config = dict(
    encoder_norm='layernorm',
    encoder_fused_qkv=True,
    text_encoder_bias='all',
    optimizer='soap',
    grad_clip=0.5,
    weight_decay=0.3,
)
Rows from block 3 of the image encoder of a small contrastive image-text model, named by matrix and row number. Rows with one number within an expert belong to one neuron, the router's apart. Each number is 500 + 40 x the weight over its row's rms, rounded and kept within 0 to 999. All counts start at 0. Numbers have three digits each.
Before each expert's rows are labels from the 100 images, of 14976, where the router gives the expert most weight on average: "top examples" is what is common among them. Only what is clearly more common there than usual is listed. The data: regions of photos with short descriptions (Visual Genome).
# router: slot weights (encoder.blocks.3.mlp.router.weight, 8x192, trained with AdamW), inputs 0-95
# up: expert up (encoder.blocks.3.mlp.up, 8x192x192), inputs 0-95
# down: expert down (encoder.blocks.3.mlp.down, 8x192x192, transposed), outputs 0-95

# expert 6
top examples: text has "sky"; text has "blue"; text has "clouds"; text has "white"
router.6:488525492524473521520492535431463533505459490489464566461533523530521486487523482468486537548505473522466445501544418478529547565581480549551568574524484451475481507521454507490491481427491508431537556478510517538433501449525454503560514496526528520443437374477569522530558530527441509563
up.0:544507497526529457494498493511518527531446468473480479413415554525512520490486563596495579504487502462511449531397398511471498513479513487461576562529491439504511503489533441498489480425460522481488505498579537509500457437512476511503569497522515428453517525515510530568503524524500507530
down.0:475467603506504498497531520498521403554518584401472531509490496485472432507610570567455488556502497474444482436498511520458506496486526470512508461521491499435524494543470455554514490559510526535386488459503452498487537520452460503553545517512514576553505464406474486479510441522490484428
up.1:549454480506493497503545460469561527493478523512386522524484487596503510517561488510476494439560454560521489553476516485467481526473442481555539516546528550418501490507420448531510478491443479446509514521487518496488449490551557512567472493530468461447546502495514537538536465506498477512
down.1:474523555491483549531517494514438501448512471504510509478494522572506533538534534573495529485517555471500545435521501468511444522477471535472495450480489531516526528567480390535533522493465523500482416510526528502514558588499544485475498490525498511460544480437459561485552548480583516481
up.2:500544513442503513425507500577515536518487525503506498590512551478525554477452513495521434525491589479462611424539527538463461480509469500474501552456521448438458464485457522555467520495554452492506472402520502529472515495520552508459449469453587505443512466486445536508511495478476483525
down.2:406469477492493482527532461524448498619494479455530499609500480490509490509505527442559490481528491534497447556537535550471491492478450492525499521521532564498568571515512499416544510440537503578486517488467490511431526534516525527520599501538518467499478428484516478567499498555540548505
up.3:489472573487504470475466521486444505566489449439522456473499494526493499516518479472525497505493569450583474556515484432507500523531473427502542536491458513442480467528518488500417474546493511432559534509437475532475469459495451504549513519538507476482466520486449481476436522473532533562
down.3:518528610446494477446446546444534459484522516539493504529510546505523567508490506517543547476466500458534467486525470567466577481491484476427482483471475554514547551494528464541502597488477523506518532470515543524500475504475537472508491533495450534493487500565510490533537482509469473517
up.4:511527488454557438449480480502462439486580483446504577501520416544449509593476464535471491504497481525510399445585492550505502480596482479523523488453509523502533408517514447493467483515526483536562530540428499465457496516532485550536440505473451426485471520454522456524518542471469542503
down.4:510478532530408487514471489516517465511464476544445410507468477495519560428498567521522519469450526429547492539482531456491511456539442526494538464580535506521544525458527483465494555503453521481459506453479482504483484430499496447511479509595588540552512511488468515480542494446528516483
up.5:491529489391464511567537502492448503508462536573507445552552475515573477416526455515512427525549546528441483585502483502492500502498498464510461443503536468434524501451517554503539513539554491512520502484541476512475504557449506543561496500453489506461507401474503539548515522545527598516
down.5:461463424518467490555593489453518451530511548490504498519431479519443467513503476479454473474506538454522488471544407480553541523504500497444569540512545534511540506491475498481522497465496563498446563478501544532460546548500503527491439451534525462564538476485459523512477426558464433527
up.6:515547478528621481495506522493465452419518504527530473462443521523484498550535529459556464479439489481401474494486482522512508535505453493517501458515505526444441504488550535471521543473479505453446528464498481592485507481488468566422549558476554510511513488463507535444498568562634501487
down.6:585509478459562573463484522516515485514515524483530580571515539453481445457535467547423493480469436542495472487508555521543508479466509484468587512508541484487510434553455529483505509553553517539512482510483492530466494541418480517474481510522481605480475472555571498494425467453494505528
up.7:473571567551521510467509490518503474456428443414517530488514484531505508482509464525507505538507481438485549439479491454504449457520499555526561583457495522520472496461545586556458482515526527484514496493498534524439508550547529479532585451552498505467536488466533534558524522486439488472
down.7:485482451458558485577538561522491509494549521564505574467484520428477476439464531461579479503510515443522513507565539505517571514481535478503432492567488464462516607516453415508499505574473498480443458536475443501481525470532432548461463547529533485490475505489486498426473472491566417545
up.8:502410500486473567476514353452498536456516552584525510441506507517456551489551527515486533417505518440530541534499525455571460496531541586554518491537486461505438496488564540497447525379510572566519510460513501552520477514551563513497454491551481486460487582478468502522535468453473436496
down.8:494581472444422496569520581555520532498523485438473464467492518478548505452525605480503427531549490535458500474504513568505555503483520442538549525460571517497544527520572469478527410535417516513466512501456410509525482457468456486526486498471463479537455475505515490449449488517525490476
up.9:465420505487538530557502520494601543524510470504485544488553611528460476457559477477481461546562437470531514521541477474511486513588524519496512446473512466418543535519462504453462499459513497531536499488540500562511467484468547484552499460499466506442530456451434497546533453477444524517
down.9:508486506499482503478475494490449536480586533494556539490471508484495542463554479490512536487482553493497528463549478524501530559517489521544516500606505529480502484518549448552469482566498490514478536487591446481432549503506482589515447526463480515494494557519503484451474493548534476493
up.10:416517460429593491471504526451509471501524502459536514393480446474391511479432555463532475483511536529519539472521542484453561502470555524559476463472520522490431495502467553533580493525535521528512596427490494468473589535493500465585487489490469471486521523531492474481528506458548481490
down.10:547532486461406484521531433517528532536516475504474455503491580471606526503483429473472504484468455493588478511492480523501501482513508479489545458463540548456480494487542422533495568537494473490534500463489535516557463425513509481488476493481489579527545528484558511492482424478510478525
up.11:513397449411537549635531511545507556564463445528486422457489536457460417507553488517543493450469488468498562467552503445504528494490469564472566520551578471512537453439461544565496497514491510499381474479445524475528479508535519521527505472490500539539463526496432488498488487454476451518
down.11:493495540549515447552452512386463472507557561429471564490601528460446476524485484524476468527503409505540431518502511468555539488465529565458477558558481530474503443473480532547467487450540502438483498546593464533513543423514477536562506528427483446459529512551470395514518528536447504545
up.12:453536504504524525491483485563443549501517464409455532509538455520466495501470507467551508425498486544519520469468426477494460563569459509482526488492534522504500590531473498600509445471456520493497568519598512408482512482554533470533505549460532496512467427473493472469554517448497521522
down.12:552411554463500534534494540480533455478540466564485432445449493474552431499491416444501546477460489499487512469493514472533469509513527465481518543524485485518579488478527489447486533510477428499500475519471491500514561502549557482501523553485525530548508578543421495535491470501539467451

# expert 2
top examples: text has "wall"
router.2:552513470547517496538529503462449433612478541470498423480513501481428513460491535466477473456468463491549449495437520451535424462523522439516460457513478468534500542517558491430556423454538507555508496516478488408484570447497480548448454531578521526576487496416522447443520497464476503501
up.0:465553610482542493515526490475472510506415471550471547458520547617489513482545522437546513540342528584496524499507450481488511519519546541511521486413537445480514504559484518521540458470475518496482510512486466486533479442567497447533484507523513447445484500489450541470529509524506511547
down.0:573502462507440473485453453500498488522575458508519568488484452449553466551477543489564493541532524525499480506514500536514436407466522553488478501502500454554423474563506525555472480549505509569377448466512527520488544529536489483524568553492437476494487552512476556488471541514498518430
up.1:484454594498460506522498501435413520457454580474469497432508551496571508507501467566531568516580436509571443508492525520507476506520475549531522474514469539582499463504450572471438449551429546495490442488526414463503563487525519414564529494455430484499486485543559523469452526478566437555
down.1:545489435490503455501528518492533478517470469490515530571504491466515518485491511514521496489512547512415510511506473528519509588532509514549480577589460526517539582457574528496521506446544585574499549587521515517535512480482518503545450460533563569456497433515542414494529489503418457478
up.2:481446538500474409451476476469547589482483489516453502471514532531529464491555439570554494528533414573498544501499462495509517387510476539466512492528472395530470462626498467601518532534492522509541524475506600502576468487461515527537553503501439471475481511519498503466545533428530471512
down.2:525556503410529472486562491505494467500474565500517506462518552467516507481502461514496492572452574436507483484513542487511551547484540483555512540381494529573450502486524581528497472453565558497503443485502520463525498484520496532488525428453465552533518484536501564498517490417455438477
up.3:538506505515527515549493501524473445468549487518549512585545510546461485501440540533538416452538513512445582548508548454597560486474554488504427481538483497511458452506517599532585529463473437477463477438509499527532518509467542431510497479537505542482485528595522511443479476501481448472
down.3:462513509514403524425487537403510555469501495496477540463572536515505450535470488553539564527540469496561429478489486467517474512509475468490454516468487447515489437496555464487496493553449495489513538560490519430543498569562480564490470508457433431594489471467442445559541529552481531552
up.4:427466394473536537503454471488568454450503501619542532517547402483459507431525449527443565454418503584435465476480535510438486575473568558560464510494469535507521546480466546486459551494541523493517512545492470505547481469512504491440517515474557503462521460516544460515565530523509495507
down.4:473585506484492400615538521434441436503582470465538457524449549551539509584451550493554465468537469466497510436558497465516563516523543479503500504521496598575465509502515492553475497559501470519530418510456535526527500536442477495548479521433418553542583476486465500477466435543525553464
up.5:413509532412543481516491549479459533502541499574510418521452583529532490500514502453506479547492512493515491452575595462547559499502540506489414563505473469553512494517566485574528490461517531497542443491518499447379495499454517460517488473545454565515605519546478518509460510456426492482
down.5:553478472521543581517480515512471519502476512428502568513457478548491487513554510443482532485475485572567497517489472562460455515528542502547542412441498480477551522488526496505457522536489516466521477482494473522468548522464519569545468546438491483502502505476556515477491482475603531479
up.6:489516462487554541528512561545461513557546509473473557403560442446522521505490528562512464502539489503480518550469511523432531531509474500532464558557440502594456475518479530539559553581489427518392542522507418469483501537466485497436543563497488531551495444444504455489517511545508526512
down.6:471575508442421382506533542488485509454498515464552442521480505547508431505461533494527551522487499550496474460562511466521454438516522422514526491439548468453484516459499495479492509516548518454515570482471570545518593508546522536544553482433523538498490475594583606476504528448474483548
up.7:539499560638471507441533516505547487541513483464447494518453465644507506463514509466487480514548505508494506481479510489480436510463519445511500462521488501482493434480433409550498447408510498569483500512468619423465503517531508508517502404524438506505558530491486541504432479460488458477
down.7:502500478417462509455474512477550491487453488499498514548472490507439534558546553516454410527499508510547508519563502480456494559536497571479473551486478494499523525495468494412476449591501464552477543531561462469560541482523456512461476502539517539514392527514516514513514495527488524442
up.8:482554547543531519518479496512523478447549503502550457406503435522485477575496428565488517450430490411496482548460465476482511563450470474450461396439438474474472498521483573479463503555491440497546485507499516612567489567600461496516478540502507466519502532460545490469541491510535516478
down.8:480482422491444487514493470562506529505487619457449492534547525462471461565494552469502535576556510499479511406576469508545461520558523516555516559527534508524506484549519477417470522496478456518519516504544505465472479538409525445520550424529448480551498501527446517522469479508517484486
up.9:491477466572451496518517576504506567494480518489556521438507473554440484461489508473476474473499541487531580508502488400472542548531554451557504482432479468461568532544453525555500513516505494518558484453523492481506519487562501489462509442534463563460471442445468509504470554445524512474
down.9:571457538508456497544525439487510488503529543486421543506513516516501485603541465505510502498475427439486468508561471500500494520510536513420504510553512494488374538431516526506469506435504485428477447542543505548575467509475459544524547499472514552538411549389464463479520506511477430554
up.10:483408422451488492540494455496475448468404485532477475430526476491462523516516500526450506513554537430578552558453503508621522513474511499504493553459465541549589470482533583540509509524450461511534457475521517522531470471531474476465440527508438492453498424559428568499480534499478492465
down.10:549473580533589510533476479465494451486531481504508542561516597516519490458550455477520475445480449538546539566514457444427448472398514586483506465539482522478445504513457474443477469486409534527533493524499468484472524458420529512585451536492582518485525511456498455474509527517525454487
up.11:493544509507500509498555518494465425523470445466547505503497509510541506494550524502410584451476513539435467453599513500515505492489488518453475501508526530513458415452546492520451482388543519439543471541505512577527534525551511495498514523512512504535448494500520566504486498415460496460
down.11:473506494489499534504486491506503448507509542541518551558480532459498496495504469518531497525462492530645544458465357477604496540515509524505523508495502487517480511548472446437508542626447574530414540520538553495554435540482506529438519444452451449436580534473474502535516564510515483511
up.12:529465554539481556554446604610504583544568487463467479542453471464483520483510473523484521479483519486572426527457480525499446445527482430463519555473465520485511462579474538502483536590487436528524505525422533502491522460501497540510461521574462506534523507514551455486544529489553515444
down.12:469518477475574429510500408492505416528446546512577517454521527526485459480465507490494449528509548513487466479437474496472497560488567451539455493551387464475514508477485565460489459490515519501496539502537510383468528527497469440452419469480454441470478488498545494465452473467458533548

# expert 3
top examples: text has "red"; text has "sign"
router.3:469545580533503489495494494529515493466498477527442543482529528524510497492566466524492450576484456521557546540508558477487582577468483550457444559557489536469483487474474458460504477432403484547512536511502479489501434440549574555496445515433484539425564539520538518519490483471541506503
up.0:478466516508477544440524515503440489460480528602528525536502547544490407498565504427477432490577502582472558518539444508478509502459556500416514483536495437444525461483502493517485527533486513579498517553468522526504514439396537483448479522474440496485496459634405506512497545459498501491
down.0:468556536553494459492495438453522502498581481505487540463427442478556510512520438531511544481446530468471529587450528543525508544530464566543520486523493535543545511555544469423461488570465426472487502435640500561514479487505515544551487522518462493471528511485507523507497484590537544521
up.1:443526447457476474473527498511460499467431508478457517452521510555573471495520518508499476485534457489500449432530422494490457504484497570598587519522414508449524524580479421488521507521531524526532487566481554531515510540514474511421502514543455493545481374483496572490504582462551507535
down.1:498468492491508432481583512514494464553535554464573434487504499565434442581492453433440565483489540475427538471473478510501498430552459468528512550487508486492496526507527456502517443476496447488427487490483512477471411466484526478546544442552510500532512509532460518525445478477477458530
up.2:472504488461517516554487482507484523470538502502539480488520557474527492520579509432470527414583497513478489507487537508487417472495502574461494551481493554509529487530516507547432468449515551418512490472487506383572471478492444396532484519501507494490467445446500446481516479494456504511
down.2:580501578538495483490544430477450530502547556506512489556486470455566576478552471510500417505450542450501496482523456545503432477502468516527493532533489523539466543553506508544477435480554518464480529558466494530424480545556547576559569405482495472495522483497435470525474484510503479521
up.3:502492507461487501480562511512526555512521538507562492464500533483507568561489440491497471504519516499540521559502544452428527547492495570432462520475555464581554546470486435577472450525535513574490537527469509418535487511492440451521517454516532512525424483528465539500468498451439476448
down.3:478507473509489546508449411595456555499523512519491567482545441568494513495532502491462556459475519486451429540546564527492547508518450450434492506454413502439492545539439484535546566508506545512513505545492420539512482453410528526471581455510496565479492554488501507527466516525580462465
up.4:514510467440539502536508468490512497469523486465419421611491502463475504490485463521502514591505454436552532521537461520438553564541530416446478477513529495462452487501480563470529500524427450464497570499570519501529472522457551528439535428471502469496515463576513463498427398463538566531
down.4:526444497503508577428478492530543461522608553508541489460503477520484551481550565538540472578534461544477473515484499514505537469461465474511499564544429474461523462528494487490492489481504493439529472495489539416525509466452513484483495599547472505477467476490471510495446451453504498434
up.5:551598517538549498502485484489432502501487546553482501483487504534527597485404508518516497538449507452601524514497528452427533544432473513460516496556522500464451502567572539490607474466518508533480496514508520424454540468548526595480577522466555519521454517498536521464518504540541577521
down.5:400467468518467519559559548494540490530459491461500469505517533468436491474526437432433508490574516463537497434556474530526497492511489435469518511505511585507481395496473518450501471484465497514539489467499467534500474520498531473452515436530499551463470453454490514481469496487540466468
up.6:447538551519474495539496485479387479511484495554481492528510490484457453509505495501549519506547526500533546513492522491511499500491455530512498496504391486589508484565538441495531489467495425485507473423526511495482555504529522514592483608482551451481512513464523515528502434530532493525
down.6:514547471580524410501488503553611524529467559454493452435416498577522521535495524465448559496452541490496592481463480456521446532514571490418482493464537561415426483514524575502545493514520515506507481465473512471570499514488439481471463473448502560402532484513511454493517513470456512516
up.7:516496531522412524422503587450487454467548505519503488482456493447416498396494511497454488447513518500500516473540467509555469515451564516484535496572628573494501561526556517563477515527446509531507515490407504521485459480465434514474496473544498548467573548484477495524494459443503441463
down.7:480485461561516541490432458490507542584489487522511512469457508504483538538491547526558434511464510573476490461437511456553581483497501433527511432495470508461485497480507531529463528466508456483426440527468450454469484457481554531472542456517471547546475553458542563482512476512497507509
up.8:461478439523458480484509484525528544464491510483470505538520468580478537459465489525497467481538540479538524514480501437467493477541445504524418431455535521518467518540489471561549472590498562486457433495505487397565502521426494458514583483521518499460479535462517554460466523546518522536
down.8:520483554514511526463551474469505493547531483516540461507448511500499460548454491472466500505450449517526491437483509467493480518471559400481607486504514493480481485527528511478459447486513493556543513525563488526562470461470499559539496508479535507442523552510483510445417543544529518475
up.9:556542525431450493483444537528544553419543428487496550518434548532510586469478518491514522506494524551525494510501479483507584502499495458547487495513510425481458478456452481488467478488449483478558540518443494482544469583537566515519544446484553505560449455469473519525379420501491508512
down.9:528581498506528495461471448516575499493469475511482555427484404564513533498521522495528479494531485506577524465545569495501482595497515509499438572510502504486580552499462443465467478475529555531476504480512536513540422500491480582549500438457476469472516455448474520571534513560502525480
up.10:474461497511468522545559533493440508512531508443487470530514506542475505507495561495547509485503414498525413542513513419493445492444516551517465482461538432491490531498518490466473453436570501557552528462478486419442492421473485526470511519543546492553448484482480479571496559517499566558
down.10:477498526526495553539503495463509417520557505482536519566478518417518502566546402477506480474464510477468447481500435473497487522547495458472452551574464565530443465487472546487422578516465561478514431483527575509517494467537438454416465510506479564518516525503490495528578515481511425443
up.11:484481511444501490530539543596530505451507458435508527480548473547453511498472479523477513461479514497604464527426499492487537436594486450497425489484478550535558521508571468504535493505543447479536499506403461473506546448553521465522545511560554543461574510425462515510578505508463550527
down.11:530461463543511464437480536476495463495476446581481408447511580498494484544454517511509470510490449466576453503550474478489470566482481534529585502529531519437492485481489493521455482439480472482426497498508557517537470504519487490486476473438454464479562534564502512524431473521443483552
up.12:489507467482575577517542467501452478470504540506528477477507504482498473507512585455515550480506529532502444461462498476464499457479557484532564527470476583535498492531491485521576507548470499454511517557507512510574450476534445493461390563540442527541607592524492449465468492423462501555
down.12:562432513493476540558434577449528496554512534599520558505495526503520551554448538519518501468506523447515481493488527524487579530486473503542507441457553484511544509560510438399420457499509412438475496567480515473548421469391463481432486514590514485512416492531448602508505517531490506587

# expert 4
top examples: text has "grass"; text has "green"
router.4:565511509449454487628520447480445537544503537466511506428489532540516514525567522494478517469507444504521423523453457522470480483525503530496512517557457493509568499497490463459512457420546586490506474456448460515454522488505501513501550493507524589534553522457528446490519502514493508491
up.0:486457518431483506486417522492478533542565496548442486472552512500515487459515419536544516481485481514526546542469558572435480519413502525490525513499487501493481482464502464551509509518521395466497534480488405481486504516462515503554491459521588526494598441456476511544559580475500525591
down.0:498477517530503427529533512556518489506473486450555516495487467522456548521529589487528434542460469491509458532547559607525521486505494504496530514529521473470542568573439580509458506442483525512448530451471558541505510433498527508539523452505500476497436522504389571478497505526556507495
up.1:479539481451493578514477514475519567483541483517532495531490506466458516538555572508441521501514565433443526591517549469492643443552592482386462503485534526515451561507462471532589505468517474524519450521532481421472484604454507464499504491502483494522526579531558543508492484471490524491
down.1:490470500473508571493493555455454527474516530477529479477526444533482570523481506502516566519509481481534508421433451572546447507540509546539483506478484447450513389549463477504488449559496489458462422445504470482446539542472447580563534458516519475466515452476484501539507489530511546495
up.2:514535463477473479438513486500488445561464551486571504419490524413454520515517403513505515547517538519479556554401483535570505496602511563473513501555542528539508472519448493481473557547449511487480527534469494438516528507511484560475500483505484429536471519547506494516547541593509528464
down.2:507521433490491586500549476509549472517541416550517441559490533523478541478517486490502481459489465551571514509559455503472510534489482467494477567475514429432419545555478492478540452493498467466482537429544511530491458541489473513520568502535449531476540506459532494511470499477511468523
up.3:446449492481480490517494465515501531490570525469449518498525517439509532507580449544496515555518487517504450470517461494404534587544528547466490471449490506530445496455461455494514455463446486537425539459475500492489501473503544525549467517474495548491529413526424558524564535434519474434
down.3:491551453529557432453523498508541529550484493485494481527431517520482471503479559524479497538486436505520549478453592471534475442486506496542504569523510468476533475482514527523515520530512463578563472520547475464549449539526507431530602467542517527499472506472433480456480486465514511491
up.4:511565492514532547535453493532475469494537524577539544476543495489553403473511481427538475511459590495491500538470573513479468439580523506527493568474509464485495487528507505492528501522501487520546482534486503454473519505506577497541483478464484495385511500437501483497518494484504534495
down.4:466475517474456459518618516480499560496478528422532504532467492470434501484466497514479524499491524507495503438500448499495554482536541460478489491537477517519496519452508571446495522440472533489481485454522535503575466478423470479399616542503550510542537529431470505538553554472537493429
up.5:463515475479535505469482516510538621471481487469496611480484480471491520589401522519503422477509483520483515486454504513467529472525522505478454514532494505445468613498485418509516497515466552461467444488506554444412484544485545493468496597531519517385595437531496514567578505545486447550
down.5:477466464525519459535463460514486431468503452517471477533399538558547451512534545449507508457521481494540457550557491439473474531532548561558499547503500481540482486488504505489543520543546450555427511529533468514511524460556564481531484546486483456524489539500519523607492514510447484538
up.6:507503514502501448510477523521558487519595548474518527537504547519468485470534412485515482516455514464479485495536387528503478391542529532452544522418498439461427478430435502504472516526530548519468536512476487481532480458485480515567564415543499470460548574538495436573555518479474455484
down.6:443441458509497535435503515566501506564493524590540521507486497488574564513541502507473475491519530558526481466444489460517449575517522499521556490541476496594503603483503493479451488452618531528429518484547484542497516524459506486550569527481459432550442510467469484403529480520463439424
up.7:566506511430504441514454457596463556504511549507495574544506476554465510548515474452449438493487540587504532429512442549566522504534422470542379494454507468499543581481551517472495506501493510428418484578486477441470551551462464478536487538514425416471488500503456507539513476488529557498
down.7:465509490527498554501622447457472422471482418522594473482510461472460539450533492546511574434441457526554482530507507456478448455427548453470560572536450573536508497541525529516491499571484494512494513491511531550421493532531472448493530532471608544513507548470473462536517518551471592540
up.8:448488474491469549525493545490537524520530467496596564533442484473502504484490508491462481436463569545434489493512516507566553486535524497507467479452506451475451569479515481448493566483459490527506491477464519449548499480540530480483491493565540532520489510452484492516501474541456549568
down.8:454472510498543490500497530495494518545518492500433489468623462430616574476463540472519512564500487476463542529474449495473520465492482457565539479479521540482519463485406467563488470538520446499516484457477461503493517513453481472493517482498462486387459445496591592476552560528494455580
up.9:533498512497469560550440521463545536525480537476452455584521469460527431422466541476406593450435473516516533477485512506498507438441529503525448499481504503473506514479472459531448441473466420436540574487455494500466536518506441454574534466486489489451505534506465497509540465477488479490
down.9:433582498488507458509531439481555406418440541431515484396574534512485505501498452549576508446446492483455416492518519477482497523498493514614558485505542575508433455543485551429544460432532518430438468522448523547502531472556550503531478508563528510491535516496511508546518491513491458534
up.10:501525510464428486453455533481487519499526528526529469370464508540537508492535490497530546563509405493406471498518457442485495544524488556500494473488570482514446479498503511482534492491497477534478501455517486468477473532510462441514596464476522511519563531535462502559532537440567506560
down.10:528483465546555507539501461480513500466513494463482511520455437452433480510513479522501490367457472474567522526476509563580556512468446448547505526635435487465481476531474504507553502562442494465516538489508510517517470487479488475573456528583523488476447503475541475456506506575492489472
up.11:451509563530551469413495563533527524495497579580454512426464536470562509499534490465530490533613479528582539510456528502486451480465524515500505492459490542454523473439531455527488473504464464534469552431492501478456525407555501501521488530482416490514537502489573469455566471461491482514
down.11:479480437495460431515531474485472492495474518512512503535462476564512498528499592469478513505459458541483453474505513477500507500451556470481510508467574468436533515389587465470448562531491506476512538534469481552523518486445546533401495487575519507461469448505535488514402582445551497483
up.12:465548580476486503469550517488486462483397595506518525504453555444481432546470496462527506489510543534419528495521479475532514446456523516523485446511524496476572443492509455449480479493511429463505494477589513509532512490456468486488460490526438466462499479494461541538552524553492516541
down.12:587545470562506474478498490492532448489387525498481489497500507529484538559467491466512506501523498511521476510475421538402520524470482455486540524438463512555505556465474478515517590555525528506531530537521525503499447534407451542525462477520477517532439488541509538489526444513541525413

# expert 5
top examples: text has "sky"; text has "blue"
router.5:491547460598578451452444584563452494502465525451492471553539548498495577478509489563531582497515536476469533502499514436532449508515481494543490527516481490512404448487548476545455499535515451489533511538571512458487524493480527497492464556499517521499439453471561473455470429464570471479
up.0:491399483488472522473484541576507495462526456452491534543439589538539508484453502483456550555587498508490499499490518496510478528552552582475491530504434456485496471487511508528443433505561530504475499463575575543482417477513467463483523437396482483548433512547485531545524469540520471518
down.0:544448458462499517505500479480464594541549468516526472453512515433484497494534546466550515461546490515524523502486533561503533555482497473549534482508541534483543524500428448360478522578485498473520513561512476489507542510450486511555503514531476597553478460469476452463494574525514443489
up.1:543583546540548500475462573510504522431529526429528513554519516492475526492452457515501560464516554502492491547495498473493460534556462498471529463497515487546541477474511507519517493478496521473471475503449433520565454515514536506495482413560557508505402422506558513433561357497499476509
down.1:411467537450468456606493503575424483478471478531486450460472481501470512526453503541528495508503456519456524467539472488541484457503547534546411511490467452463550508471468507500584550538523493446557520575474504517541500538520524521544543441476478498481502564510503480497406540515541483582
up.2:496453458521449551525473511468491541531487502487476507537495508486490490447552539529608537474446542481579485415492471451431477534469497479489487462547472504430541520473407523510476405496576501419509518448508466487580516538530446530566514380543515512535491513475507511507431399515489519473
down.2:499491520489473449495510489502508353557559523464508557454508450497506502474449469554435513510505513479470466518491547514544488536511530519557559518553507480543496454488439482492497499502496513516524590554459488470422467454498510503496500529453519495501566505471488500407472503541535487445
up.3:555452466538499609522547484480524493437566545489484506484568498509486540553453500508514440575522488433542542469440515502404482482503457563491572450469494458475501448471442493524493511539526459458537455461428503494617506507553486455496534440549500508499573537530542463453531485536495441511
down.3:556533490511510356524460559492532509475492442551475505529408477473498493511487433515494506531432500591448477513520534501470540448525439536525427438553482485522486529499545554419478477512525460475507441489551507515497502543511462475503527579554551509392419460475510521502441482532537506551
up.4:514568513501554463514426540495333463417494487485417542521501508475486514461512493522541484463525461551487552487539443556539502475495506521469457549453514505535537493512512451508517459462523486538486455473541517481516492580506522494450513513479579479489504445542491448524572491453454498407
down.4:489489484531523494542559463627541504483509503461546459479506498480543491482528524546542452521547542476508539502516509607476523536469495476536512511431445497470565505495587488485527464493466495441384576464528538526523529480441489461603491491525397447462545533509534472498501493510527492499
up.5:497395496463478462482502546487463505488490527585517481480489527515500567485463442492521471538482456540518548465552487415555486463458543509493546481489477444553505512498474525555475506454484546528482452452451551443497531601491488457507447471427530461516435459503494502520515531500527447529
down.5:567474524489516524491501410520540533515517503482482404591537484506441480504473530471564465534552535518529536518394504554465469358470485500464508464477508570482517517531476530450572518566479504476495521436512462512495486493521490479578506436546498508472610519471455494471464529485513507511
up.6:469589511569536508494485566520450527441532464478524576473533473494535471509475425577472586502474518370512567610495411500496469543458574505547502503469467522500536454466524519501470511478572562526558485507560538435509488471451509560486535482524566507535487495506421423499531472527520487475
down.6:500507433474498505528481463517501516466462516509467566508470539525519520564511462494485428520475501452498418438523474513483451493516491588499437555485508505473562501481482518472476517504523545484477472483503509537462483462435470485467585441504465531506495415471525541549545515509463540482
up.7:484499562537525473580493501530520461488432556508441436509466519554558537445404502504492480502585548439450488503554547505434443510431484474451559490485433538528485467512512517502423486511502481528443496541489461462494527521455536452556463461551530466430495454496483493396464550486483482435
down.7:545384472471541464513444439578489502565435417489586504532503482519461493515499535542577423501506473500475499524453478534551598515548463433483577511514500502483535503464507542454538480534516538487465502459507486546451509479490541567437485559475497485465513495488477495483465547534519462549
up.8:459425526447484512531444534478456480503543489521478449549479530513462482473451526489469522415506583564399521539504515503501451470474521483556487450486479481418552480467498573494482489434520505464460428528563475506534533503489538489527502515481517522493543469521512478543472520503495531533
down.8:543482542520500435507495447464453526594484511497521489454527485560518521528518566532481534549523454399552537524483457545558486568629495444457564551521537533481534473545455506433528503509529526477498514595543525519448464489455498392505522496442508520542516483532508517436520524446521526548
up.9:556452457551459503524531516500490546529520515494477477499441504530518497510541499524531497551499478484575469438538540487462464477518557560465532493523464504492494476482499551500583529474458489527437516486478504488465571459464473531470500508540486450533450458538520468486516477422469471430
down.9:460525509495527454440512503520494464494455532417452562524500518474481476496523546484474444532453514536471511565508508561480580539445505482520450491497462520512512477474547447532472506551517485502518496382534502501539424485502494496488518426476512478487409511495478513491451538496488498480
up.10:422513483535546436543523457465474512489523503507495487492450519515605495511503551466502536547477556524530505450483478512543509504529461454521500458496452487478559518573634498449519481445403457478482481546537477566487561570576516530516558525467484502517540518466514515488476507538501526551
down.10:573492532524463528512522530510468464524560475513595524489550464527469450447527545456481469510442463512482526477477546491532508560478476546547455450561464429447475502483530536473504425459519544502477545475506429539494435464435536576530536507505522487489509505526566478526526601542520523559
up.11:489452509492501525409470585471529479474555526489491516471458504516524527574400462490489444509511519543491475530488444494499461494518465520481534458485548511504544538408434513546530513473494442542490509562516502472457486465524506530541492433468467468547471455463455582444445518576500456511
down.11:504526445499455484500556473471442451520461538531473424504499457484495422503484498502467581461552553489640495508552539525517490540454498495504497518541525593491490537474593490456499514565465524455495475484455475555547465498510563498508554500523535521509458561473467532583631515529484498500
up.12:504490510463515505495491497476535421522526457464560481551496520463556472447536569450447454523523477504515549524445468507557501425566547463516506520506482472469496499478500537426426491553478512501532547561531472526475514389464452554525438517489480516479493464526473539502521558506520530499
down.12:504501465472443514472539529451556506572494443503502499540566536466515499523494537481478474565504542632493471524469488503517461535513502486443478450470541506489510427511581523523544435503502496472454486489531457498499582491438465559498560470525527456463500495444507531478488505505500466476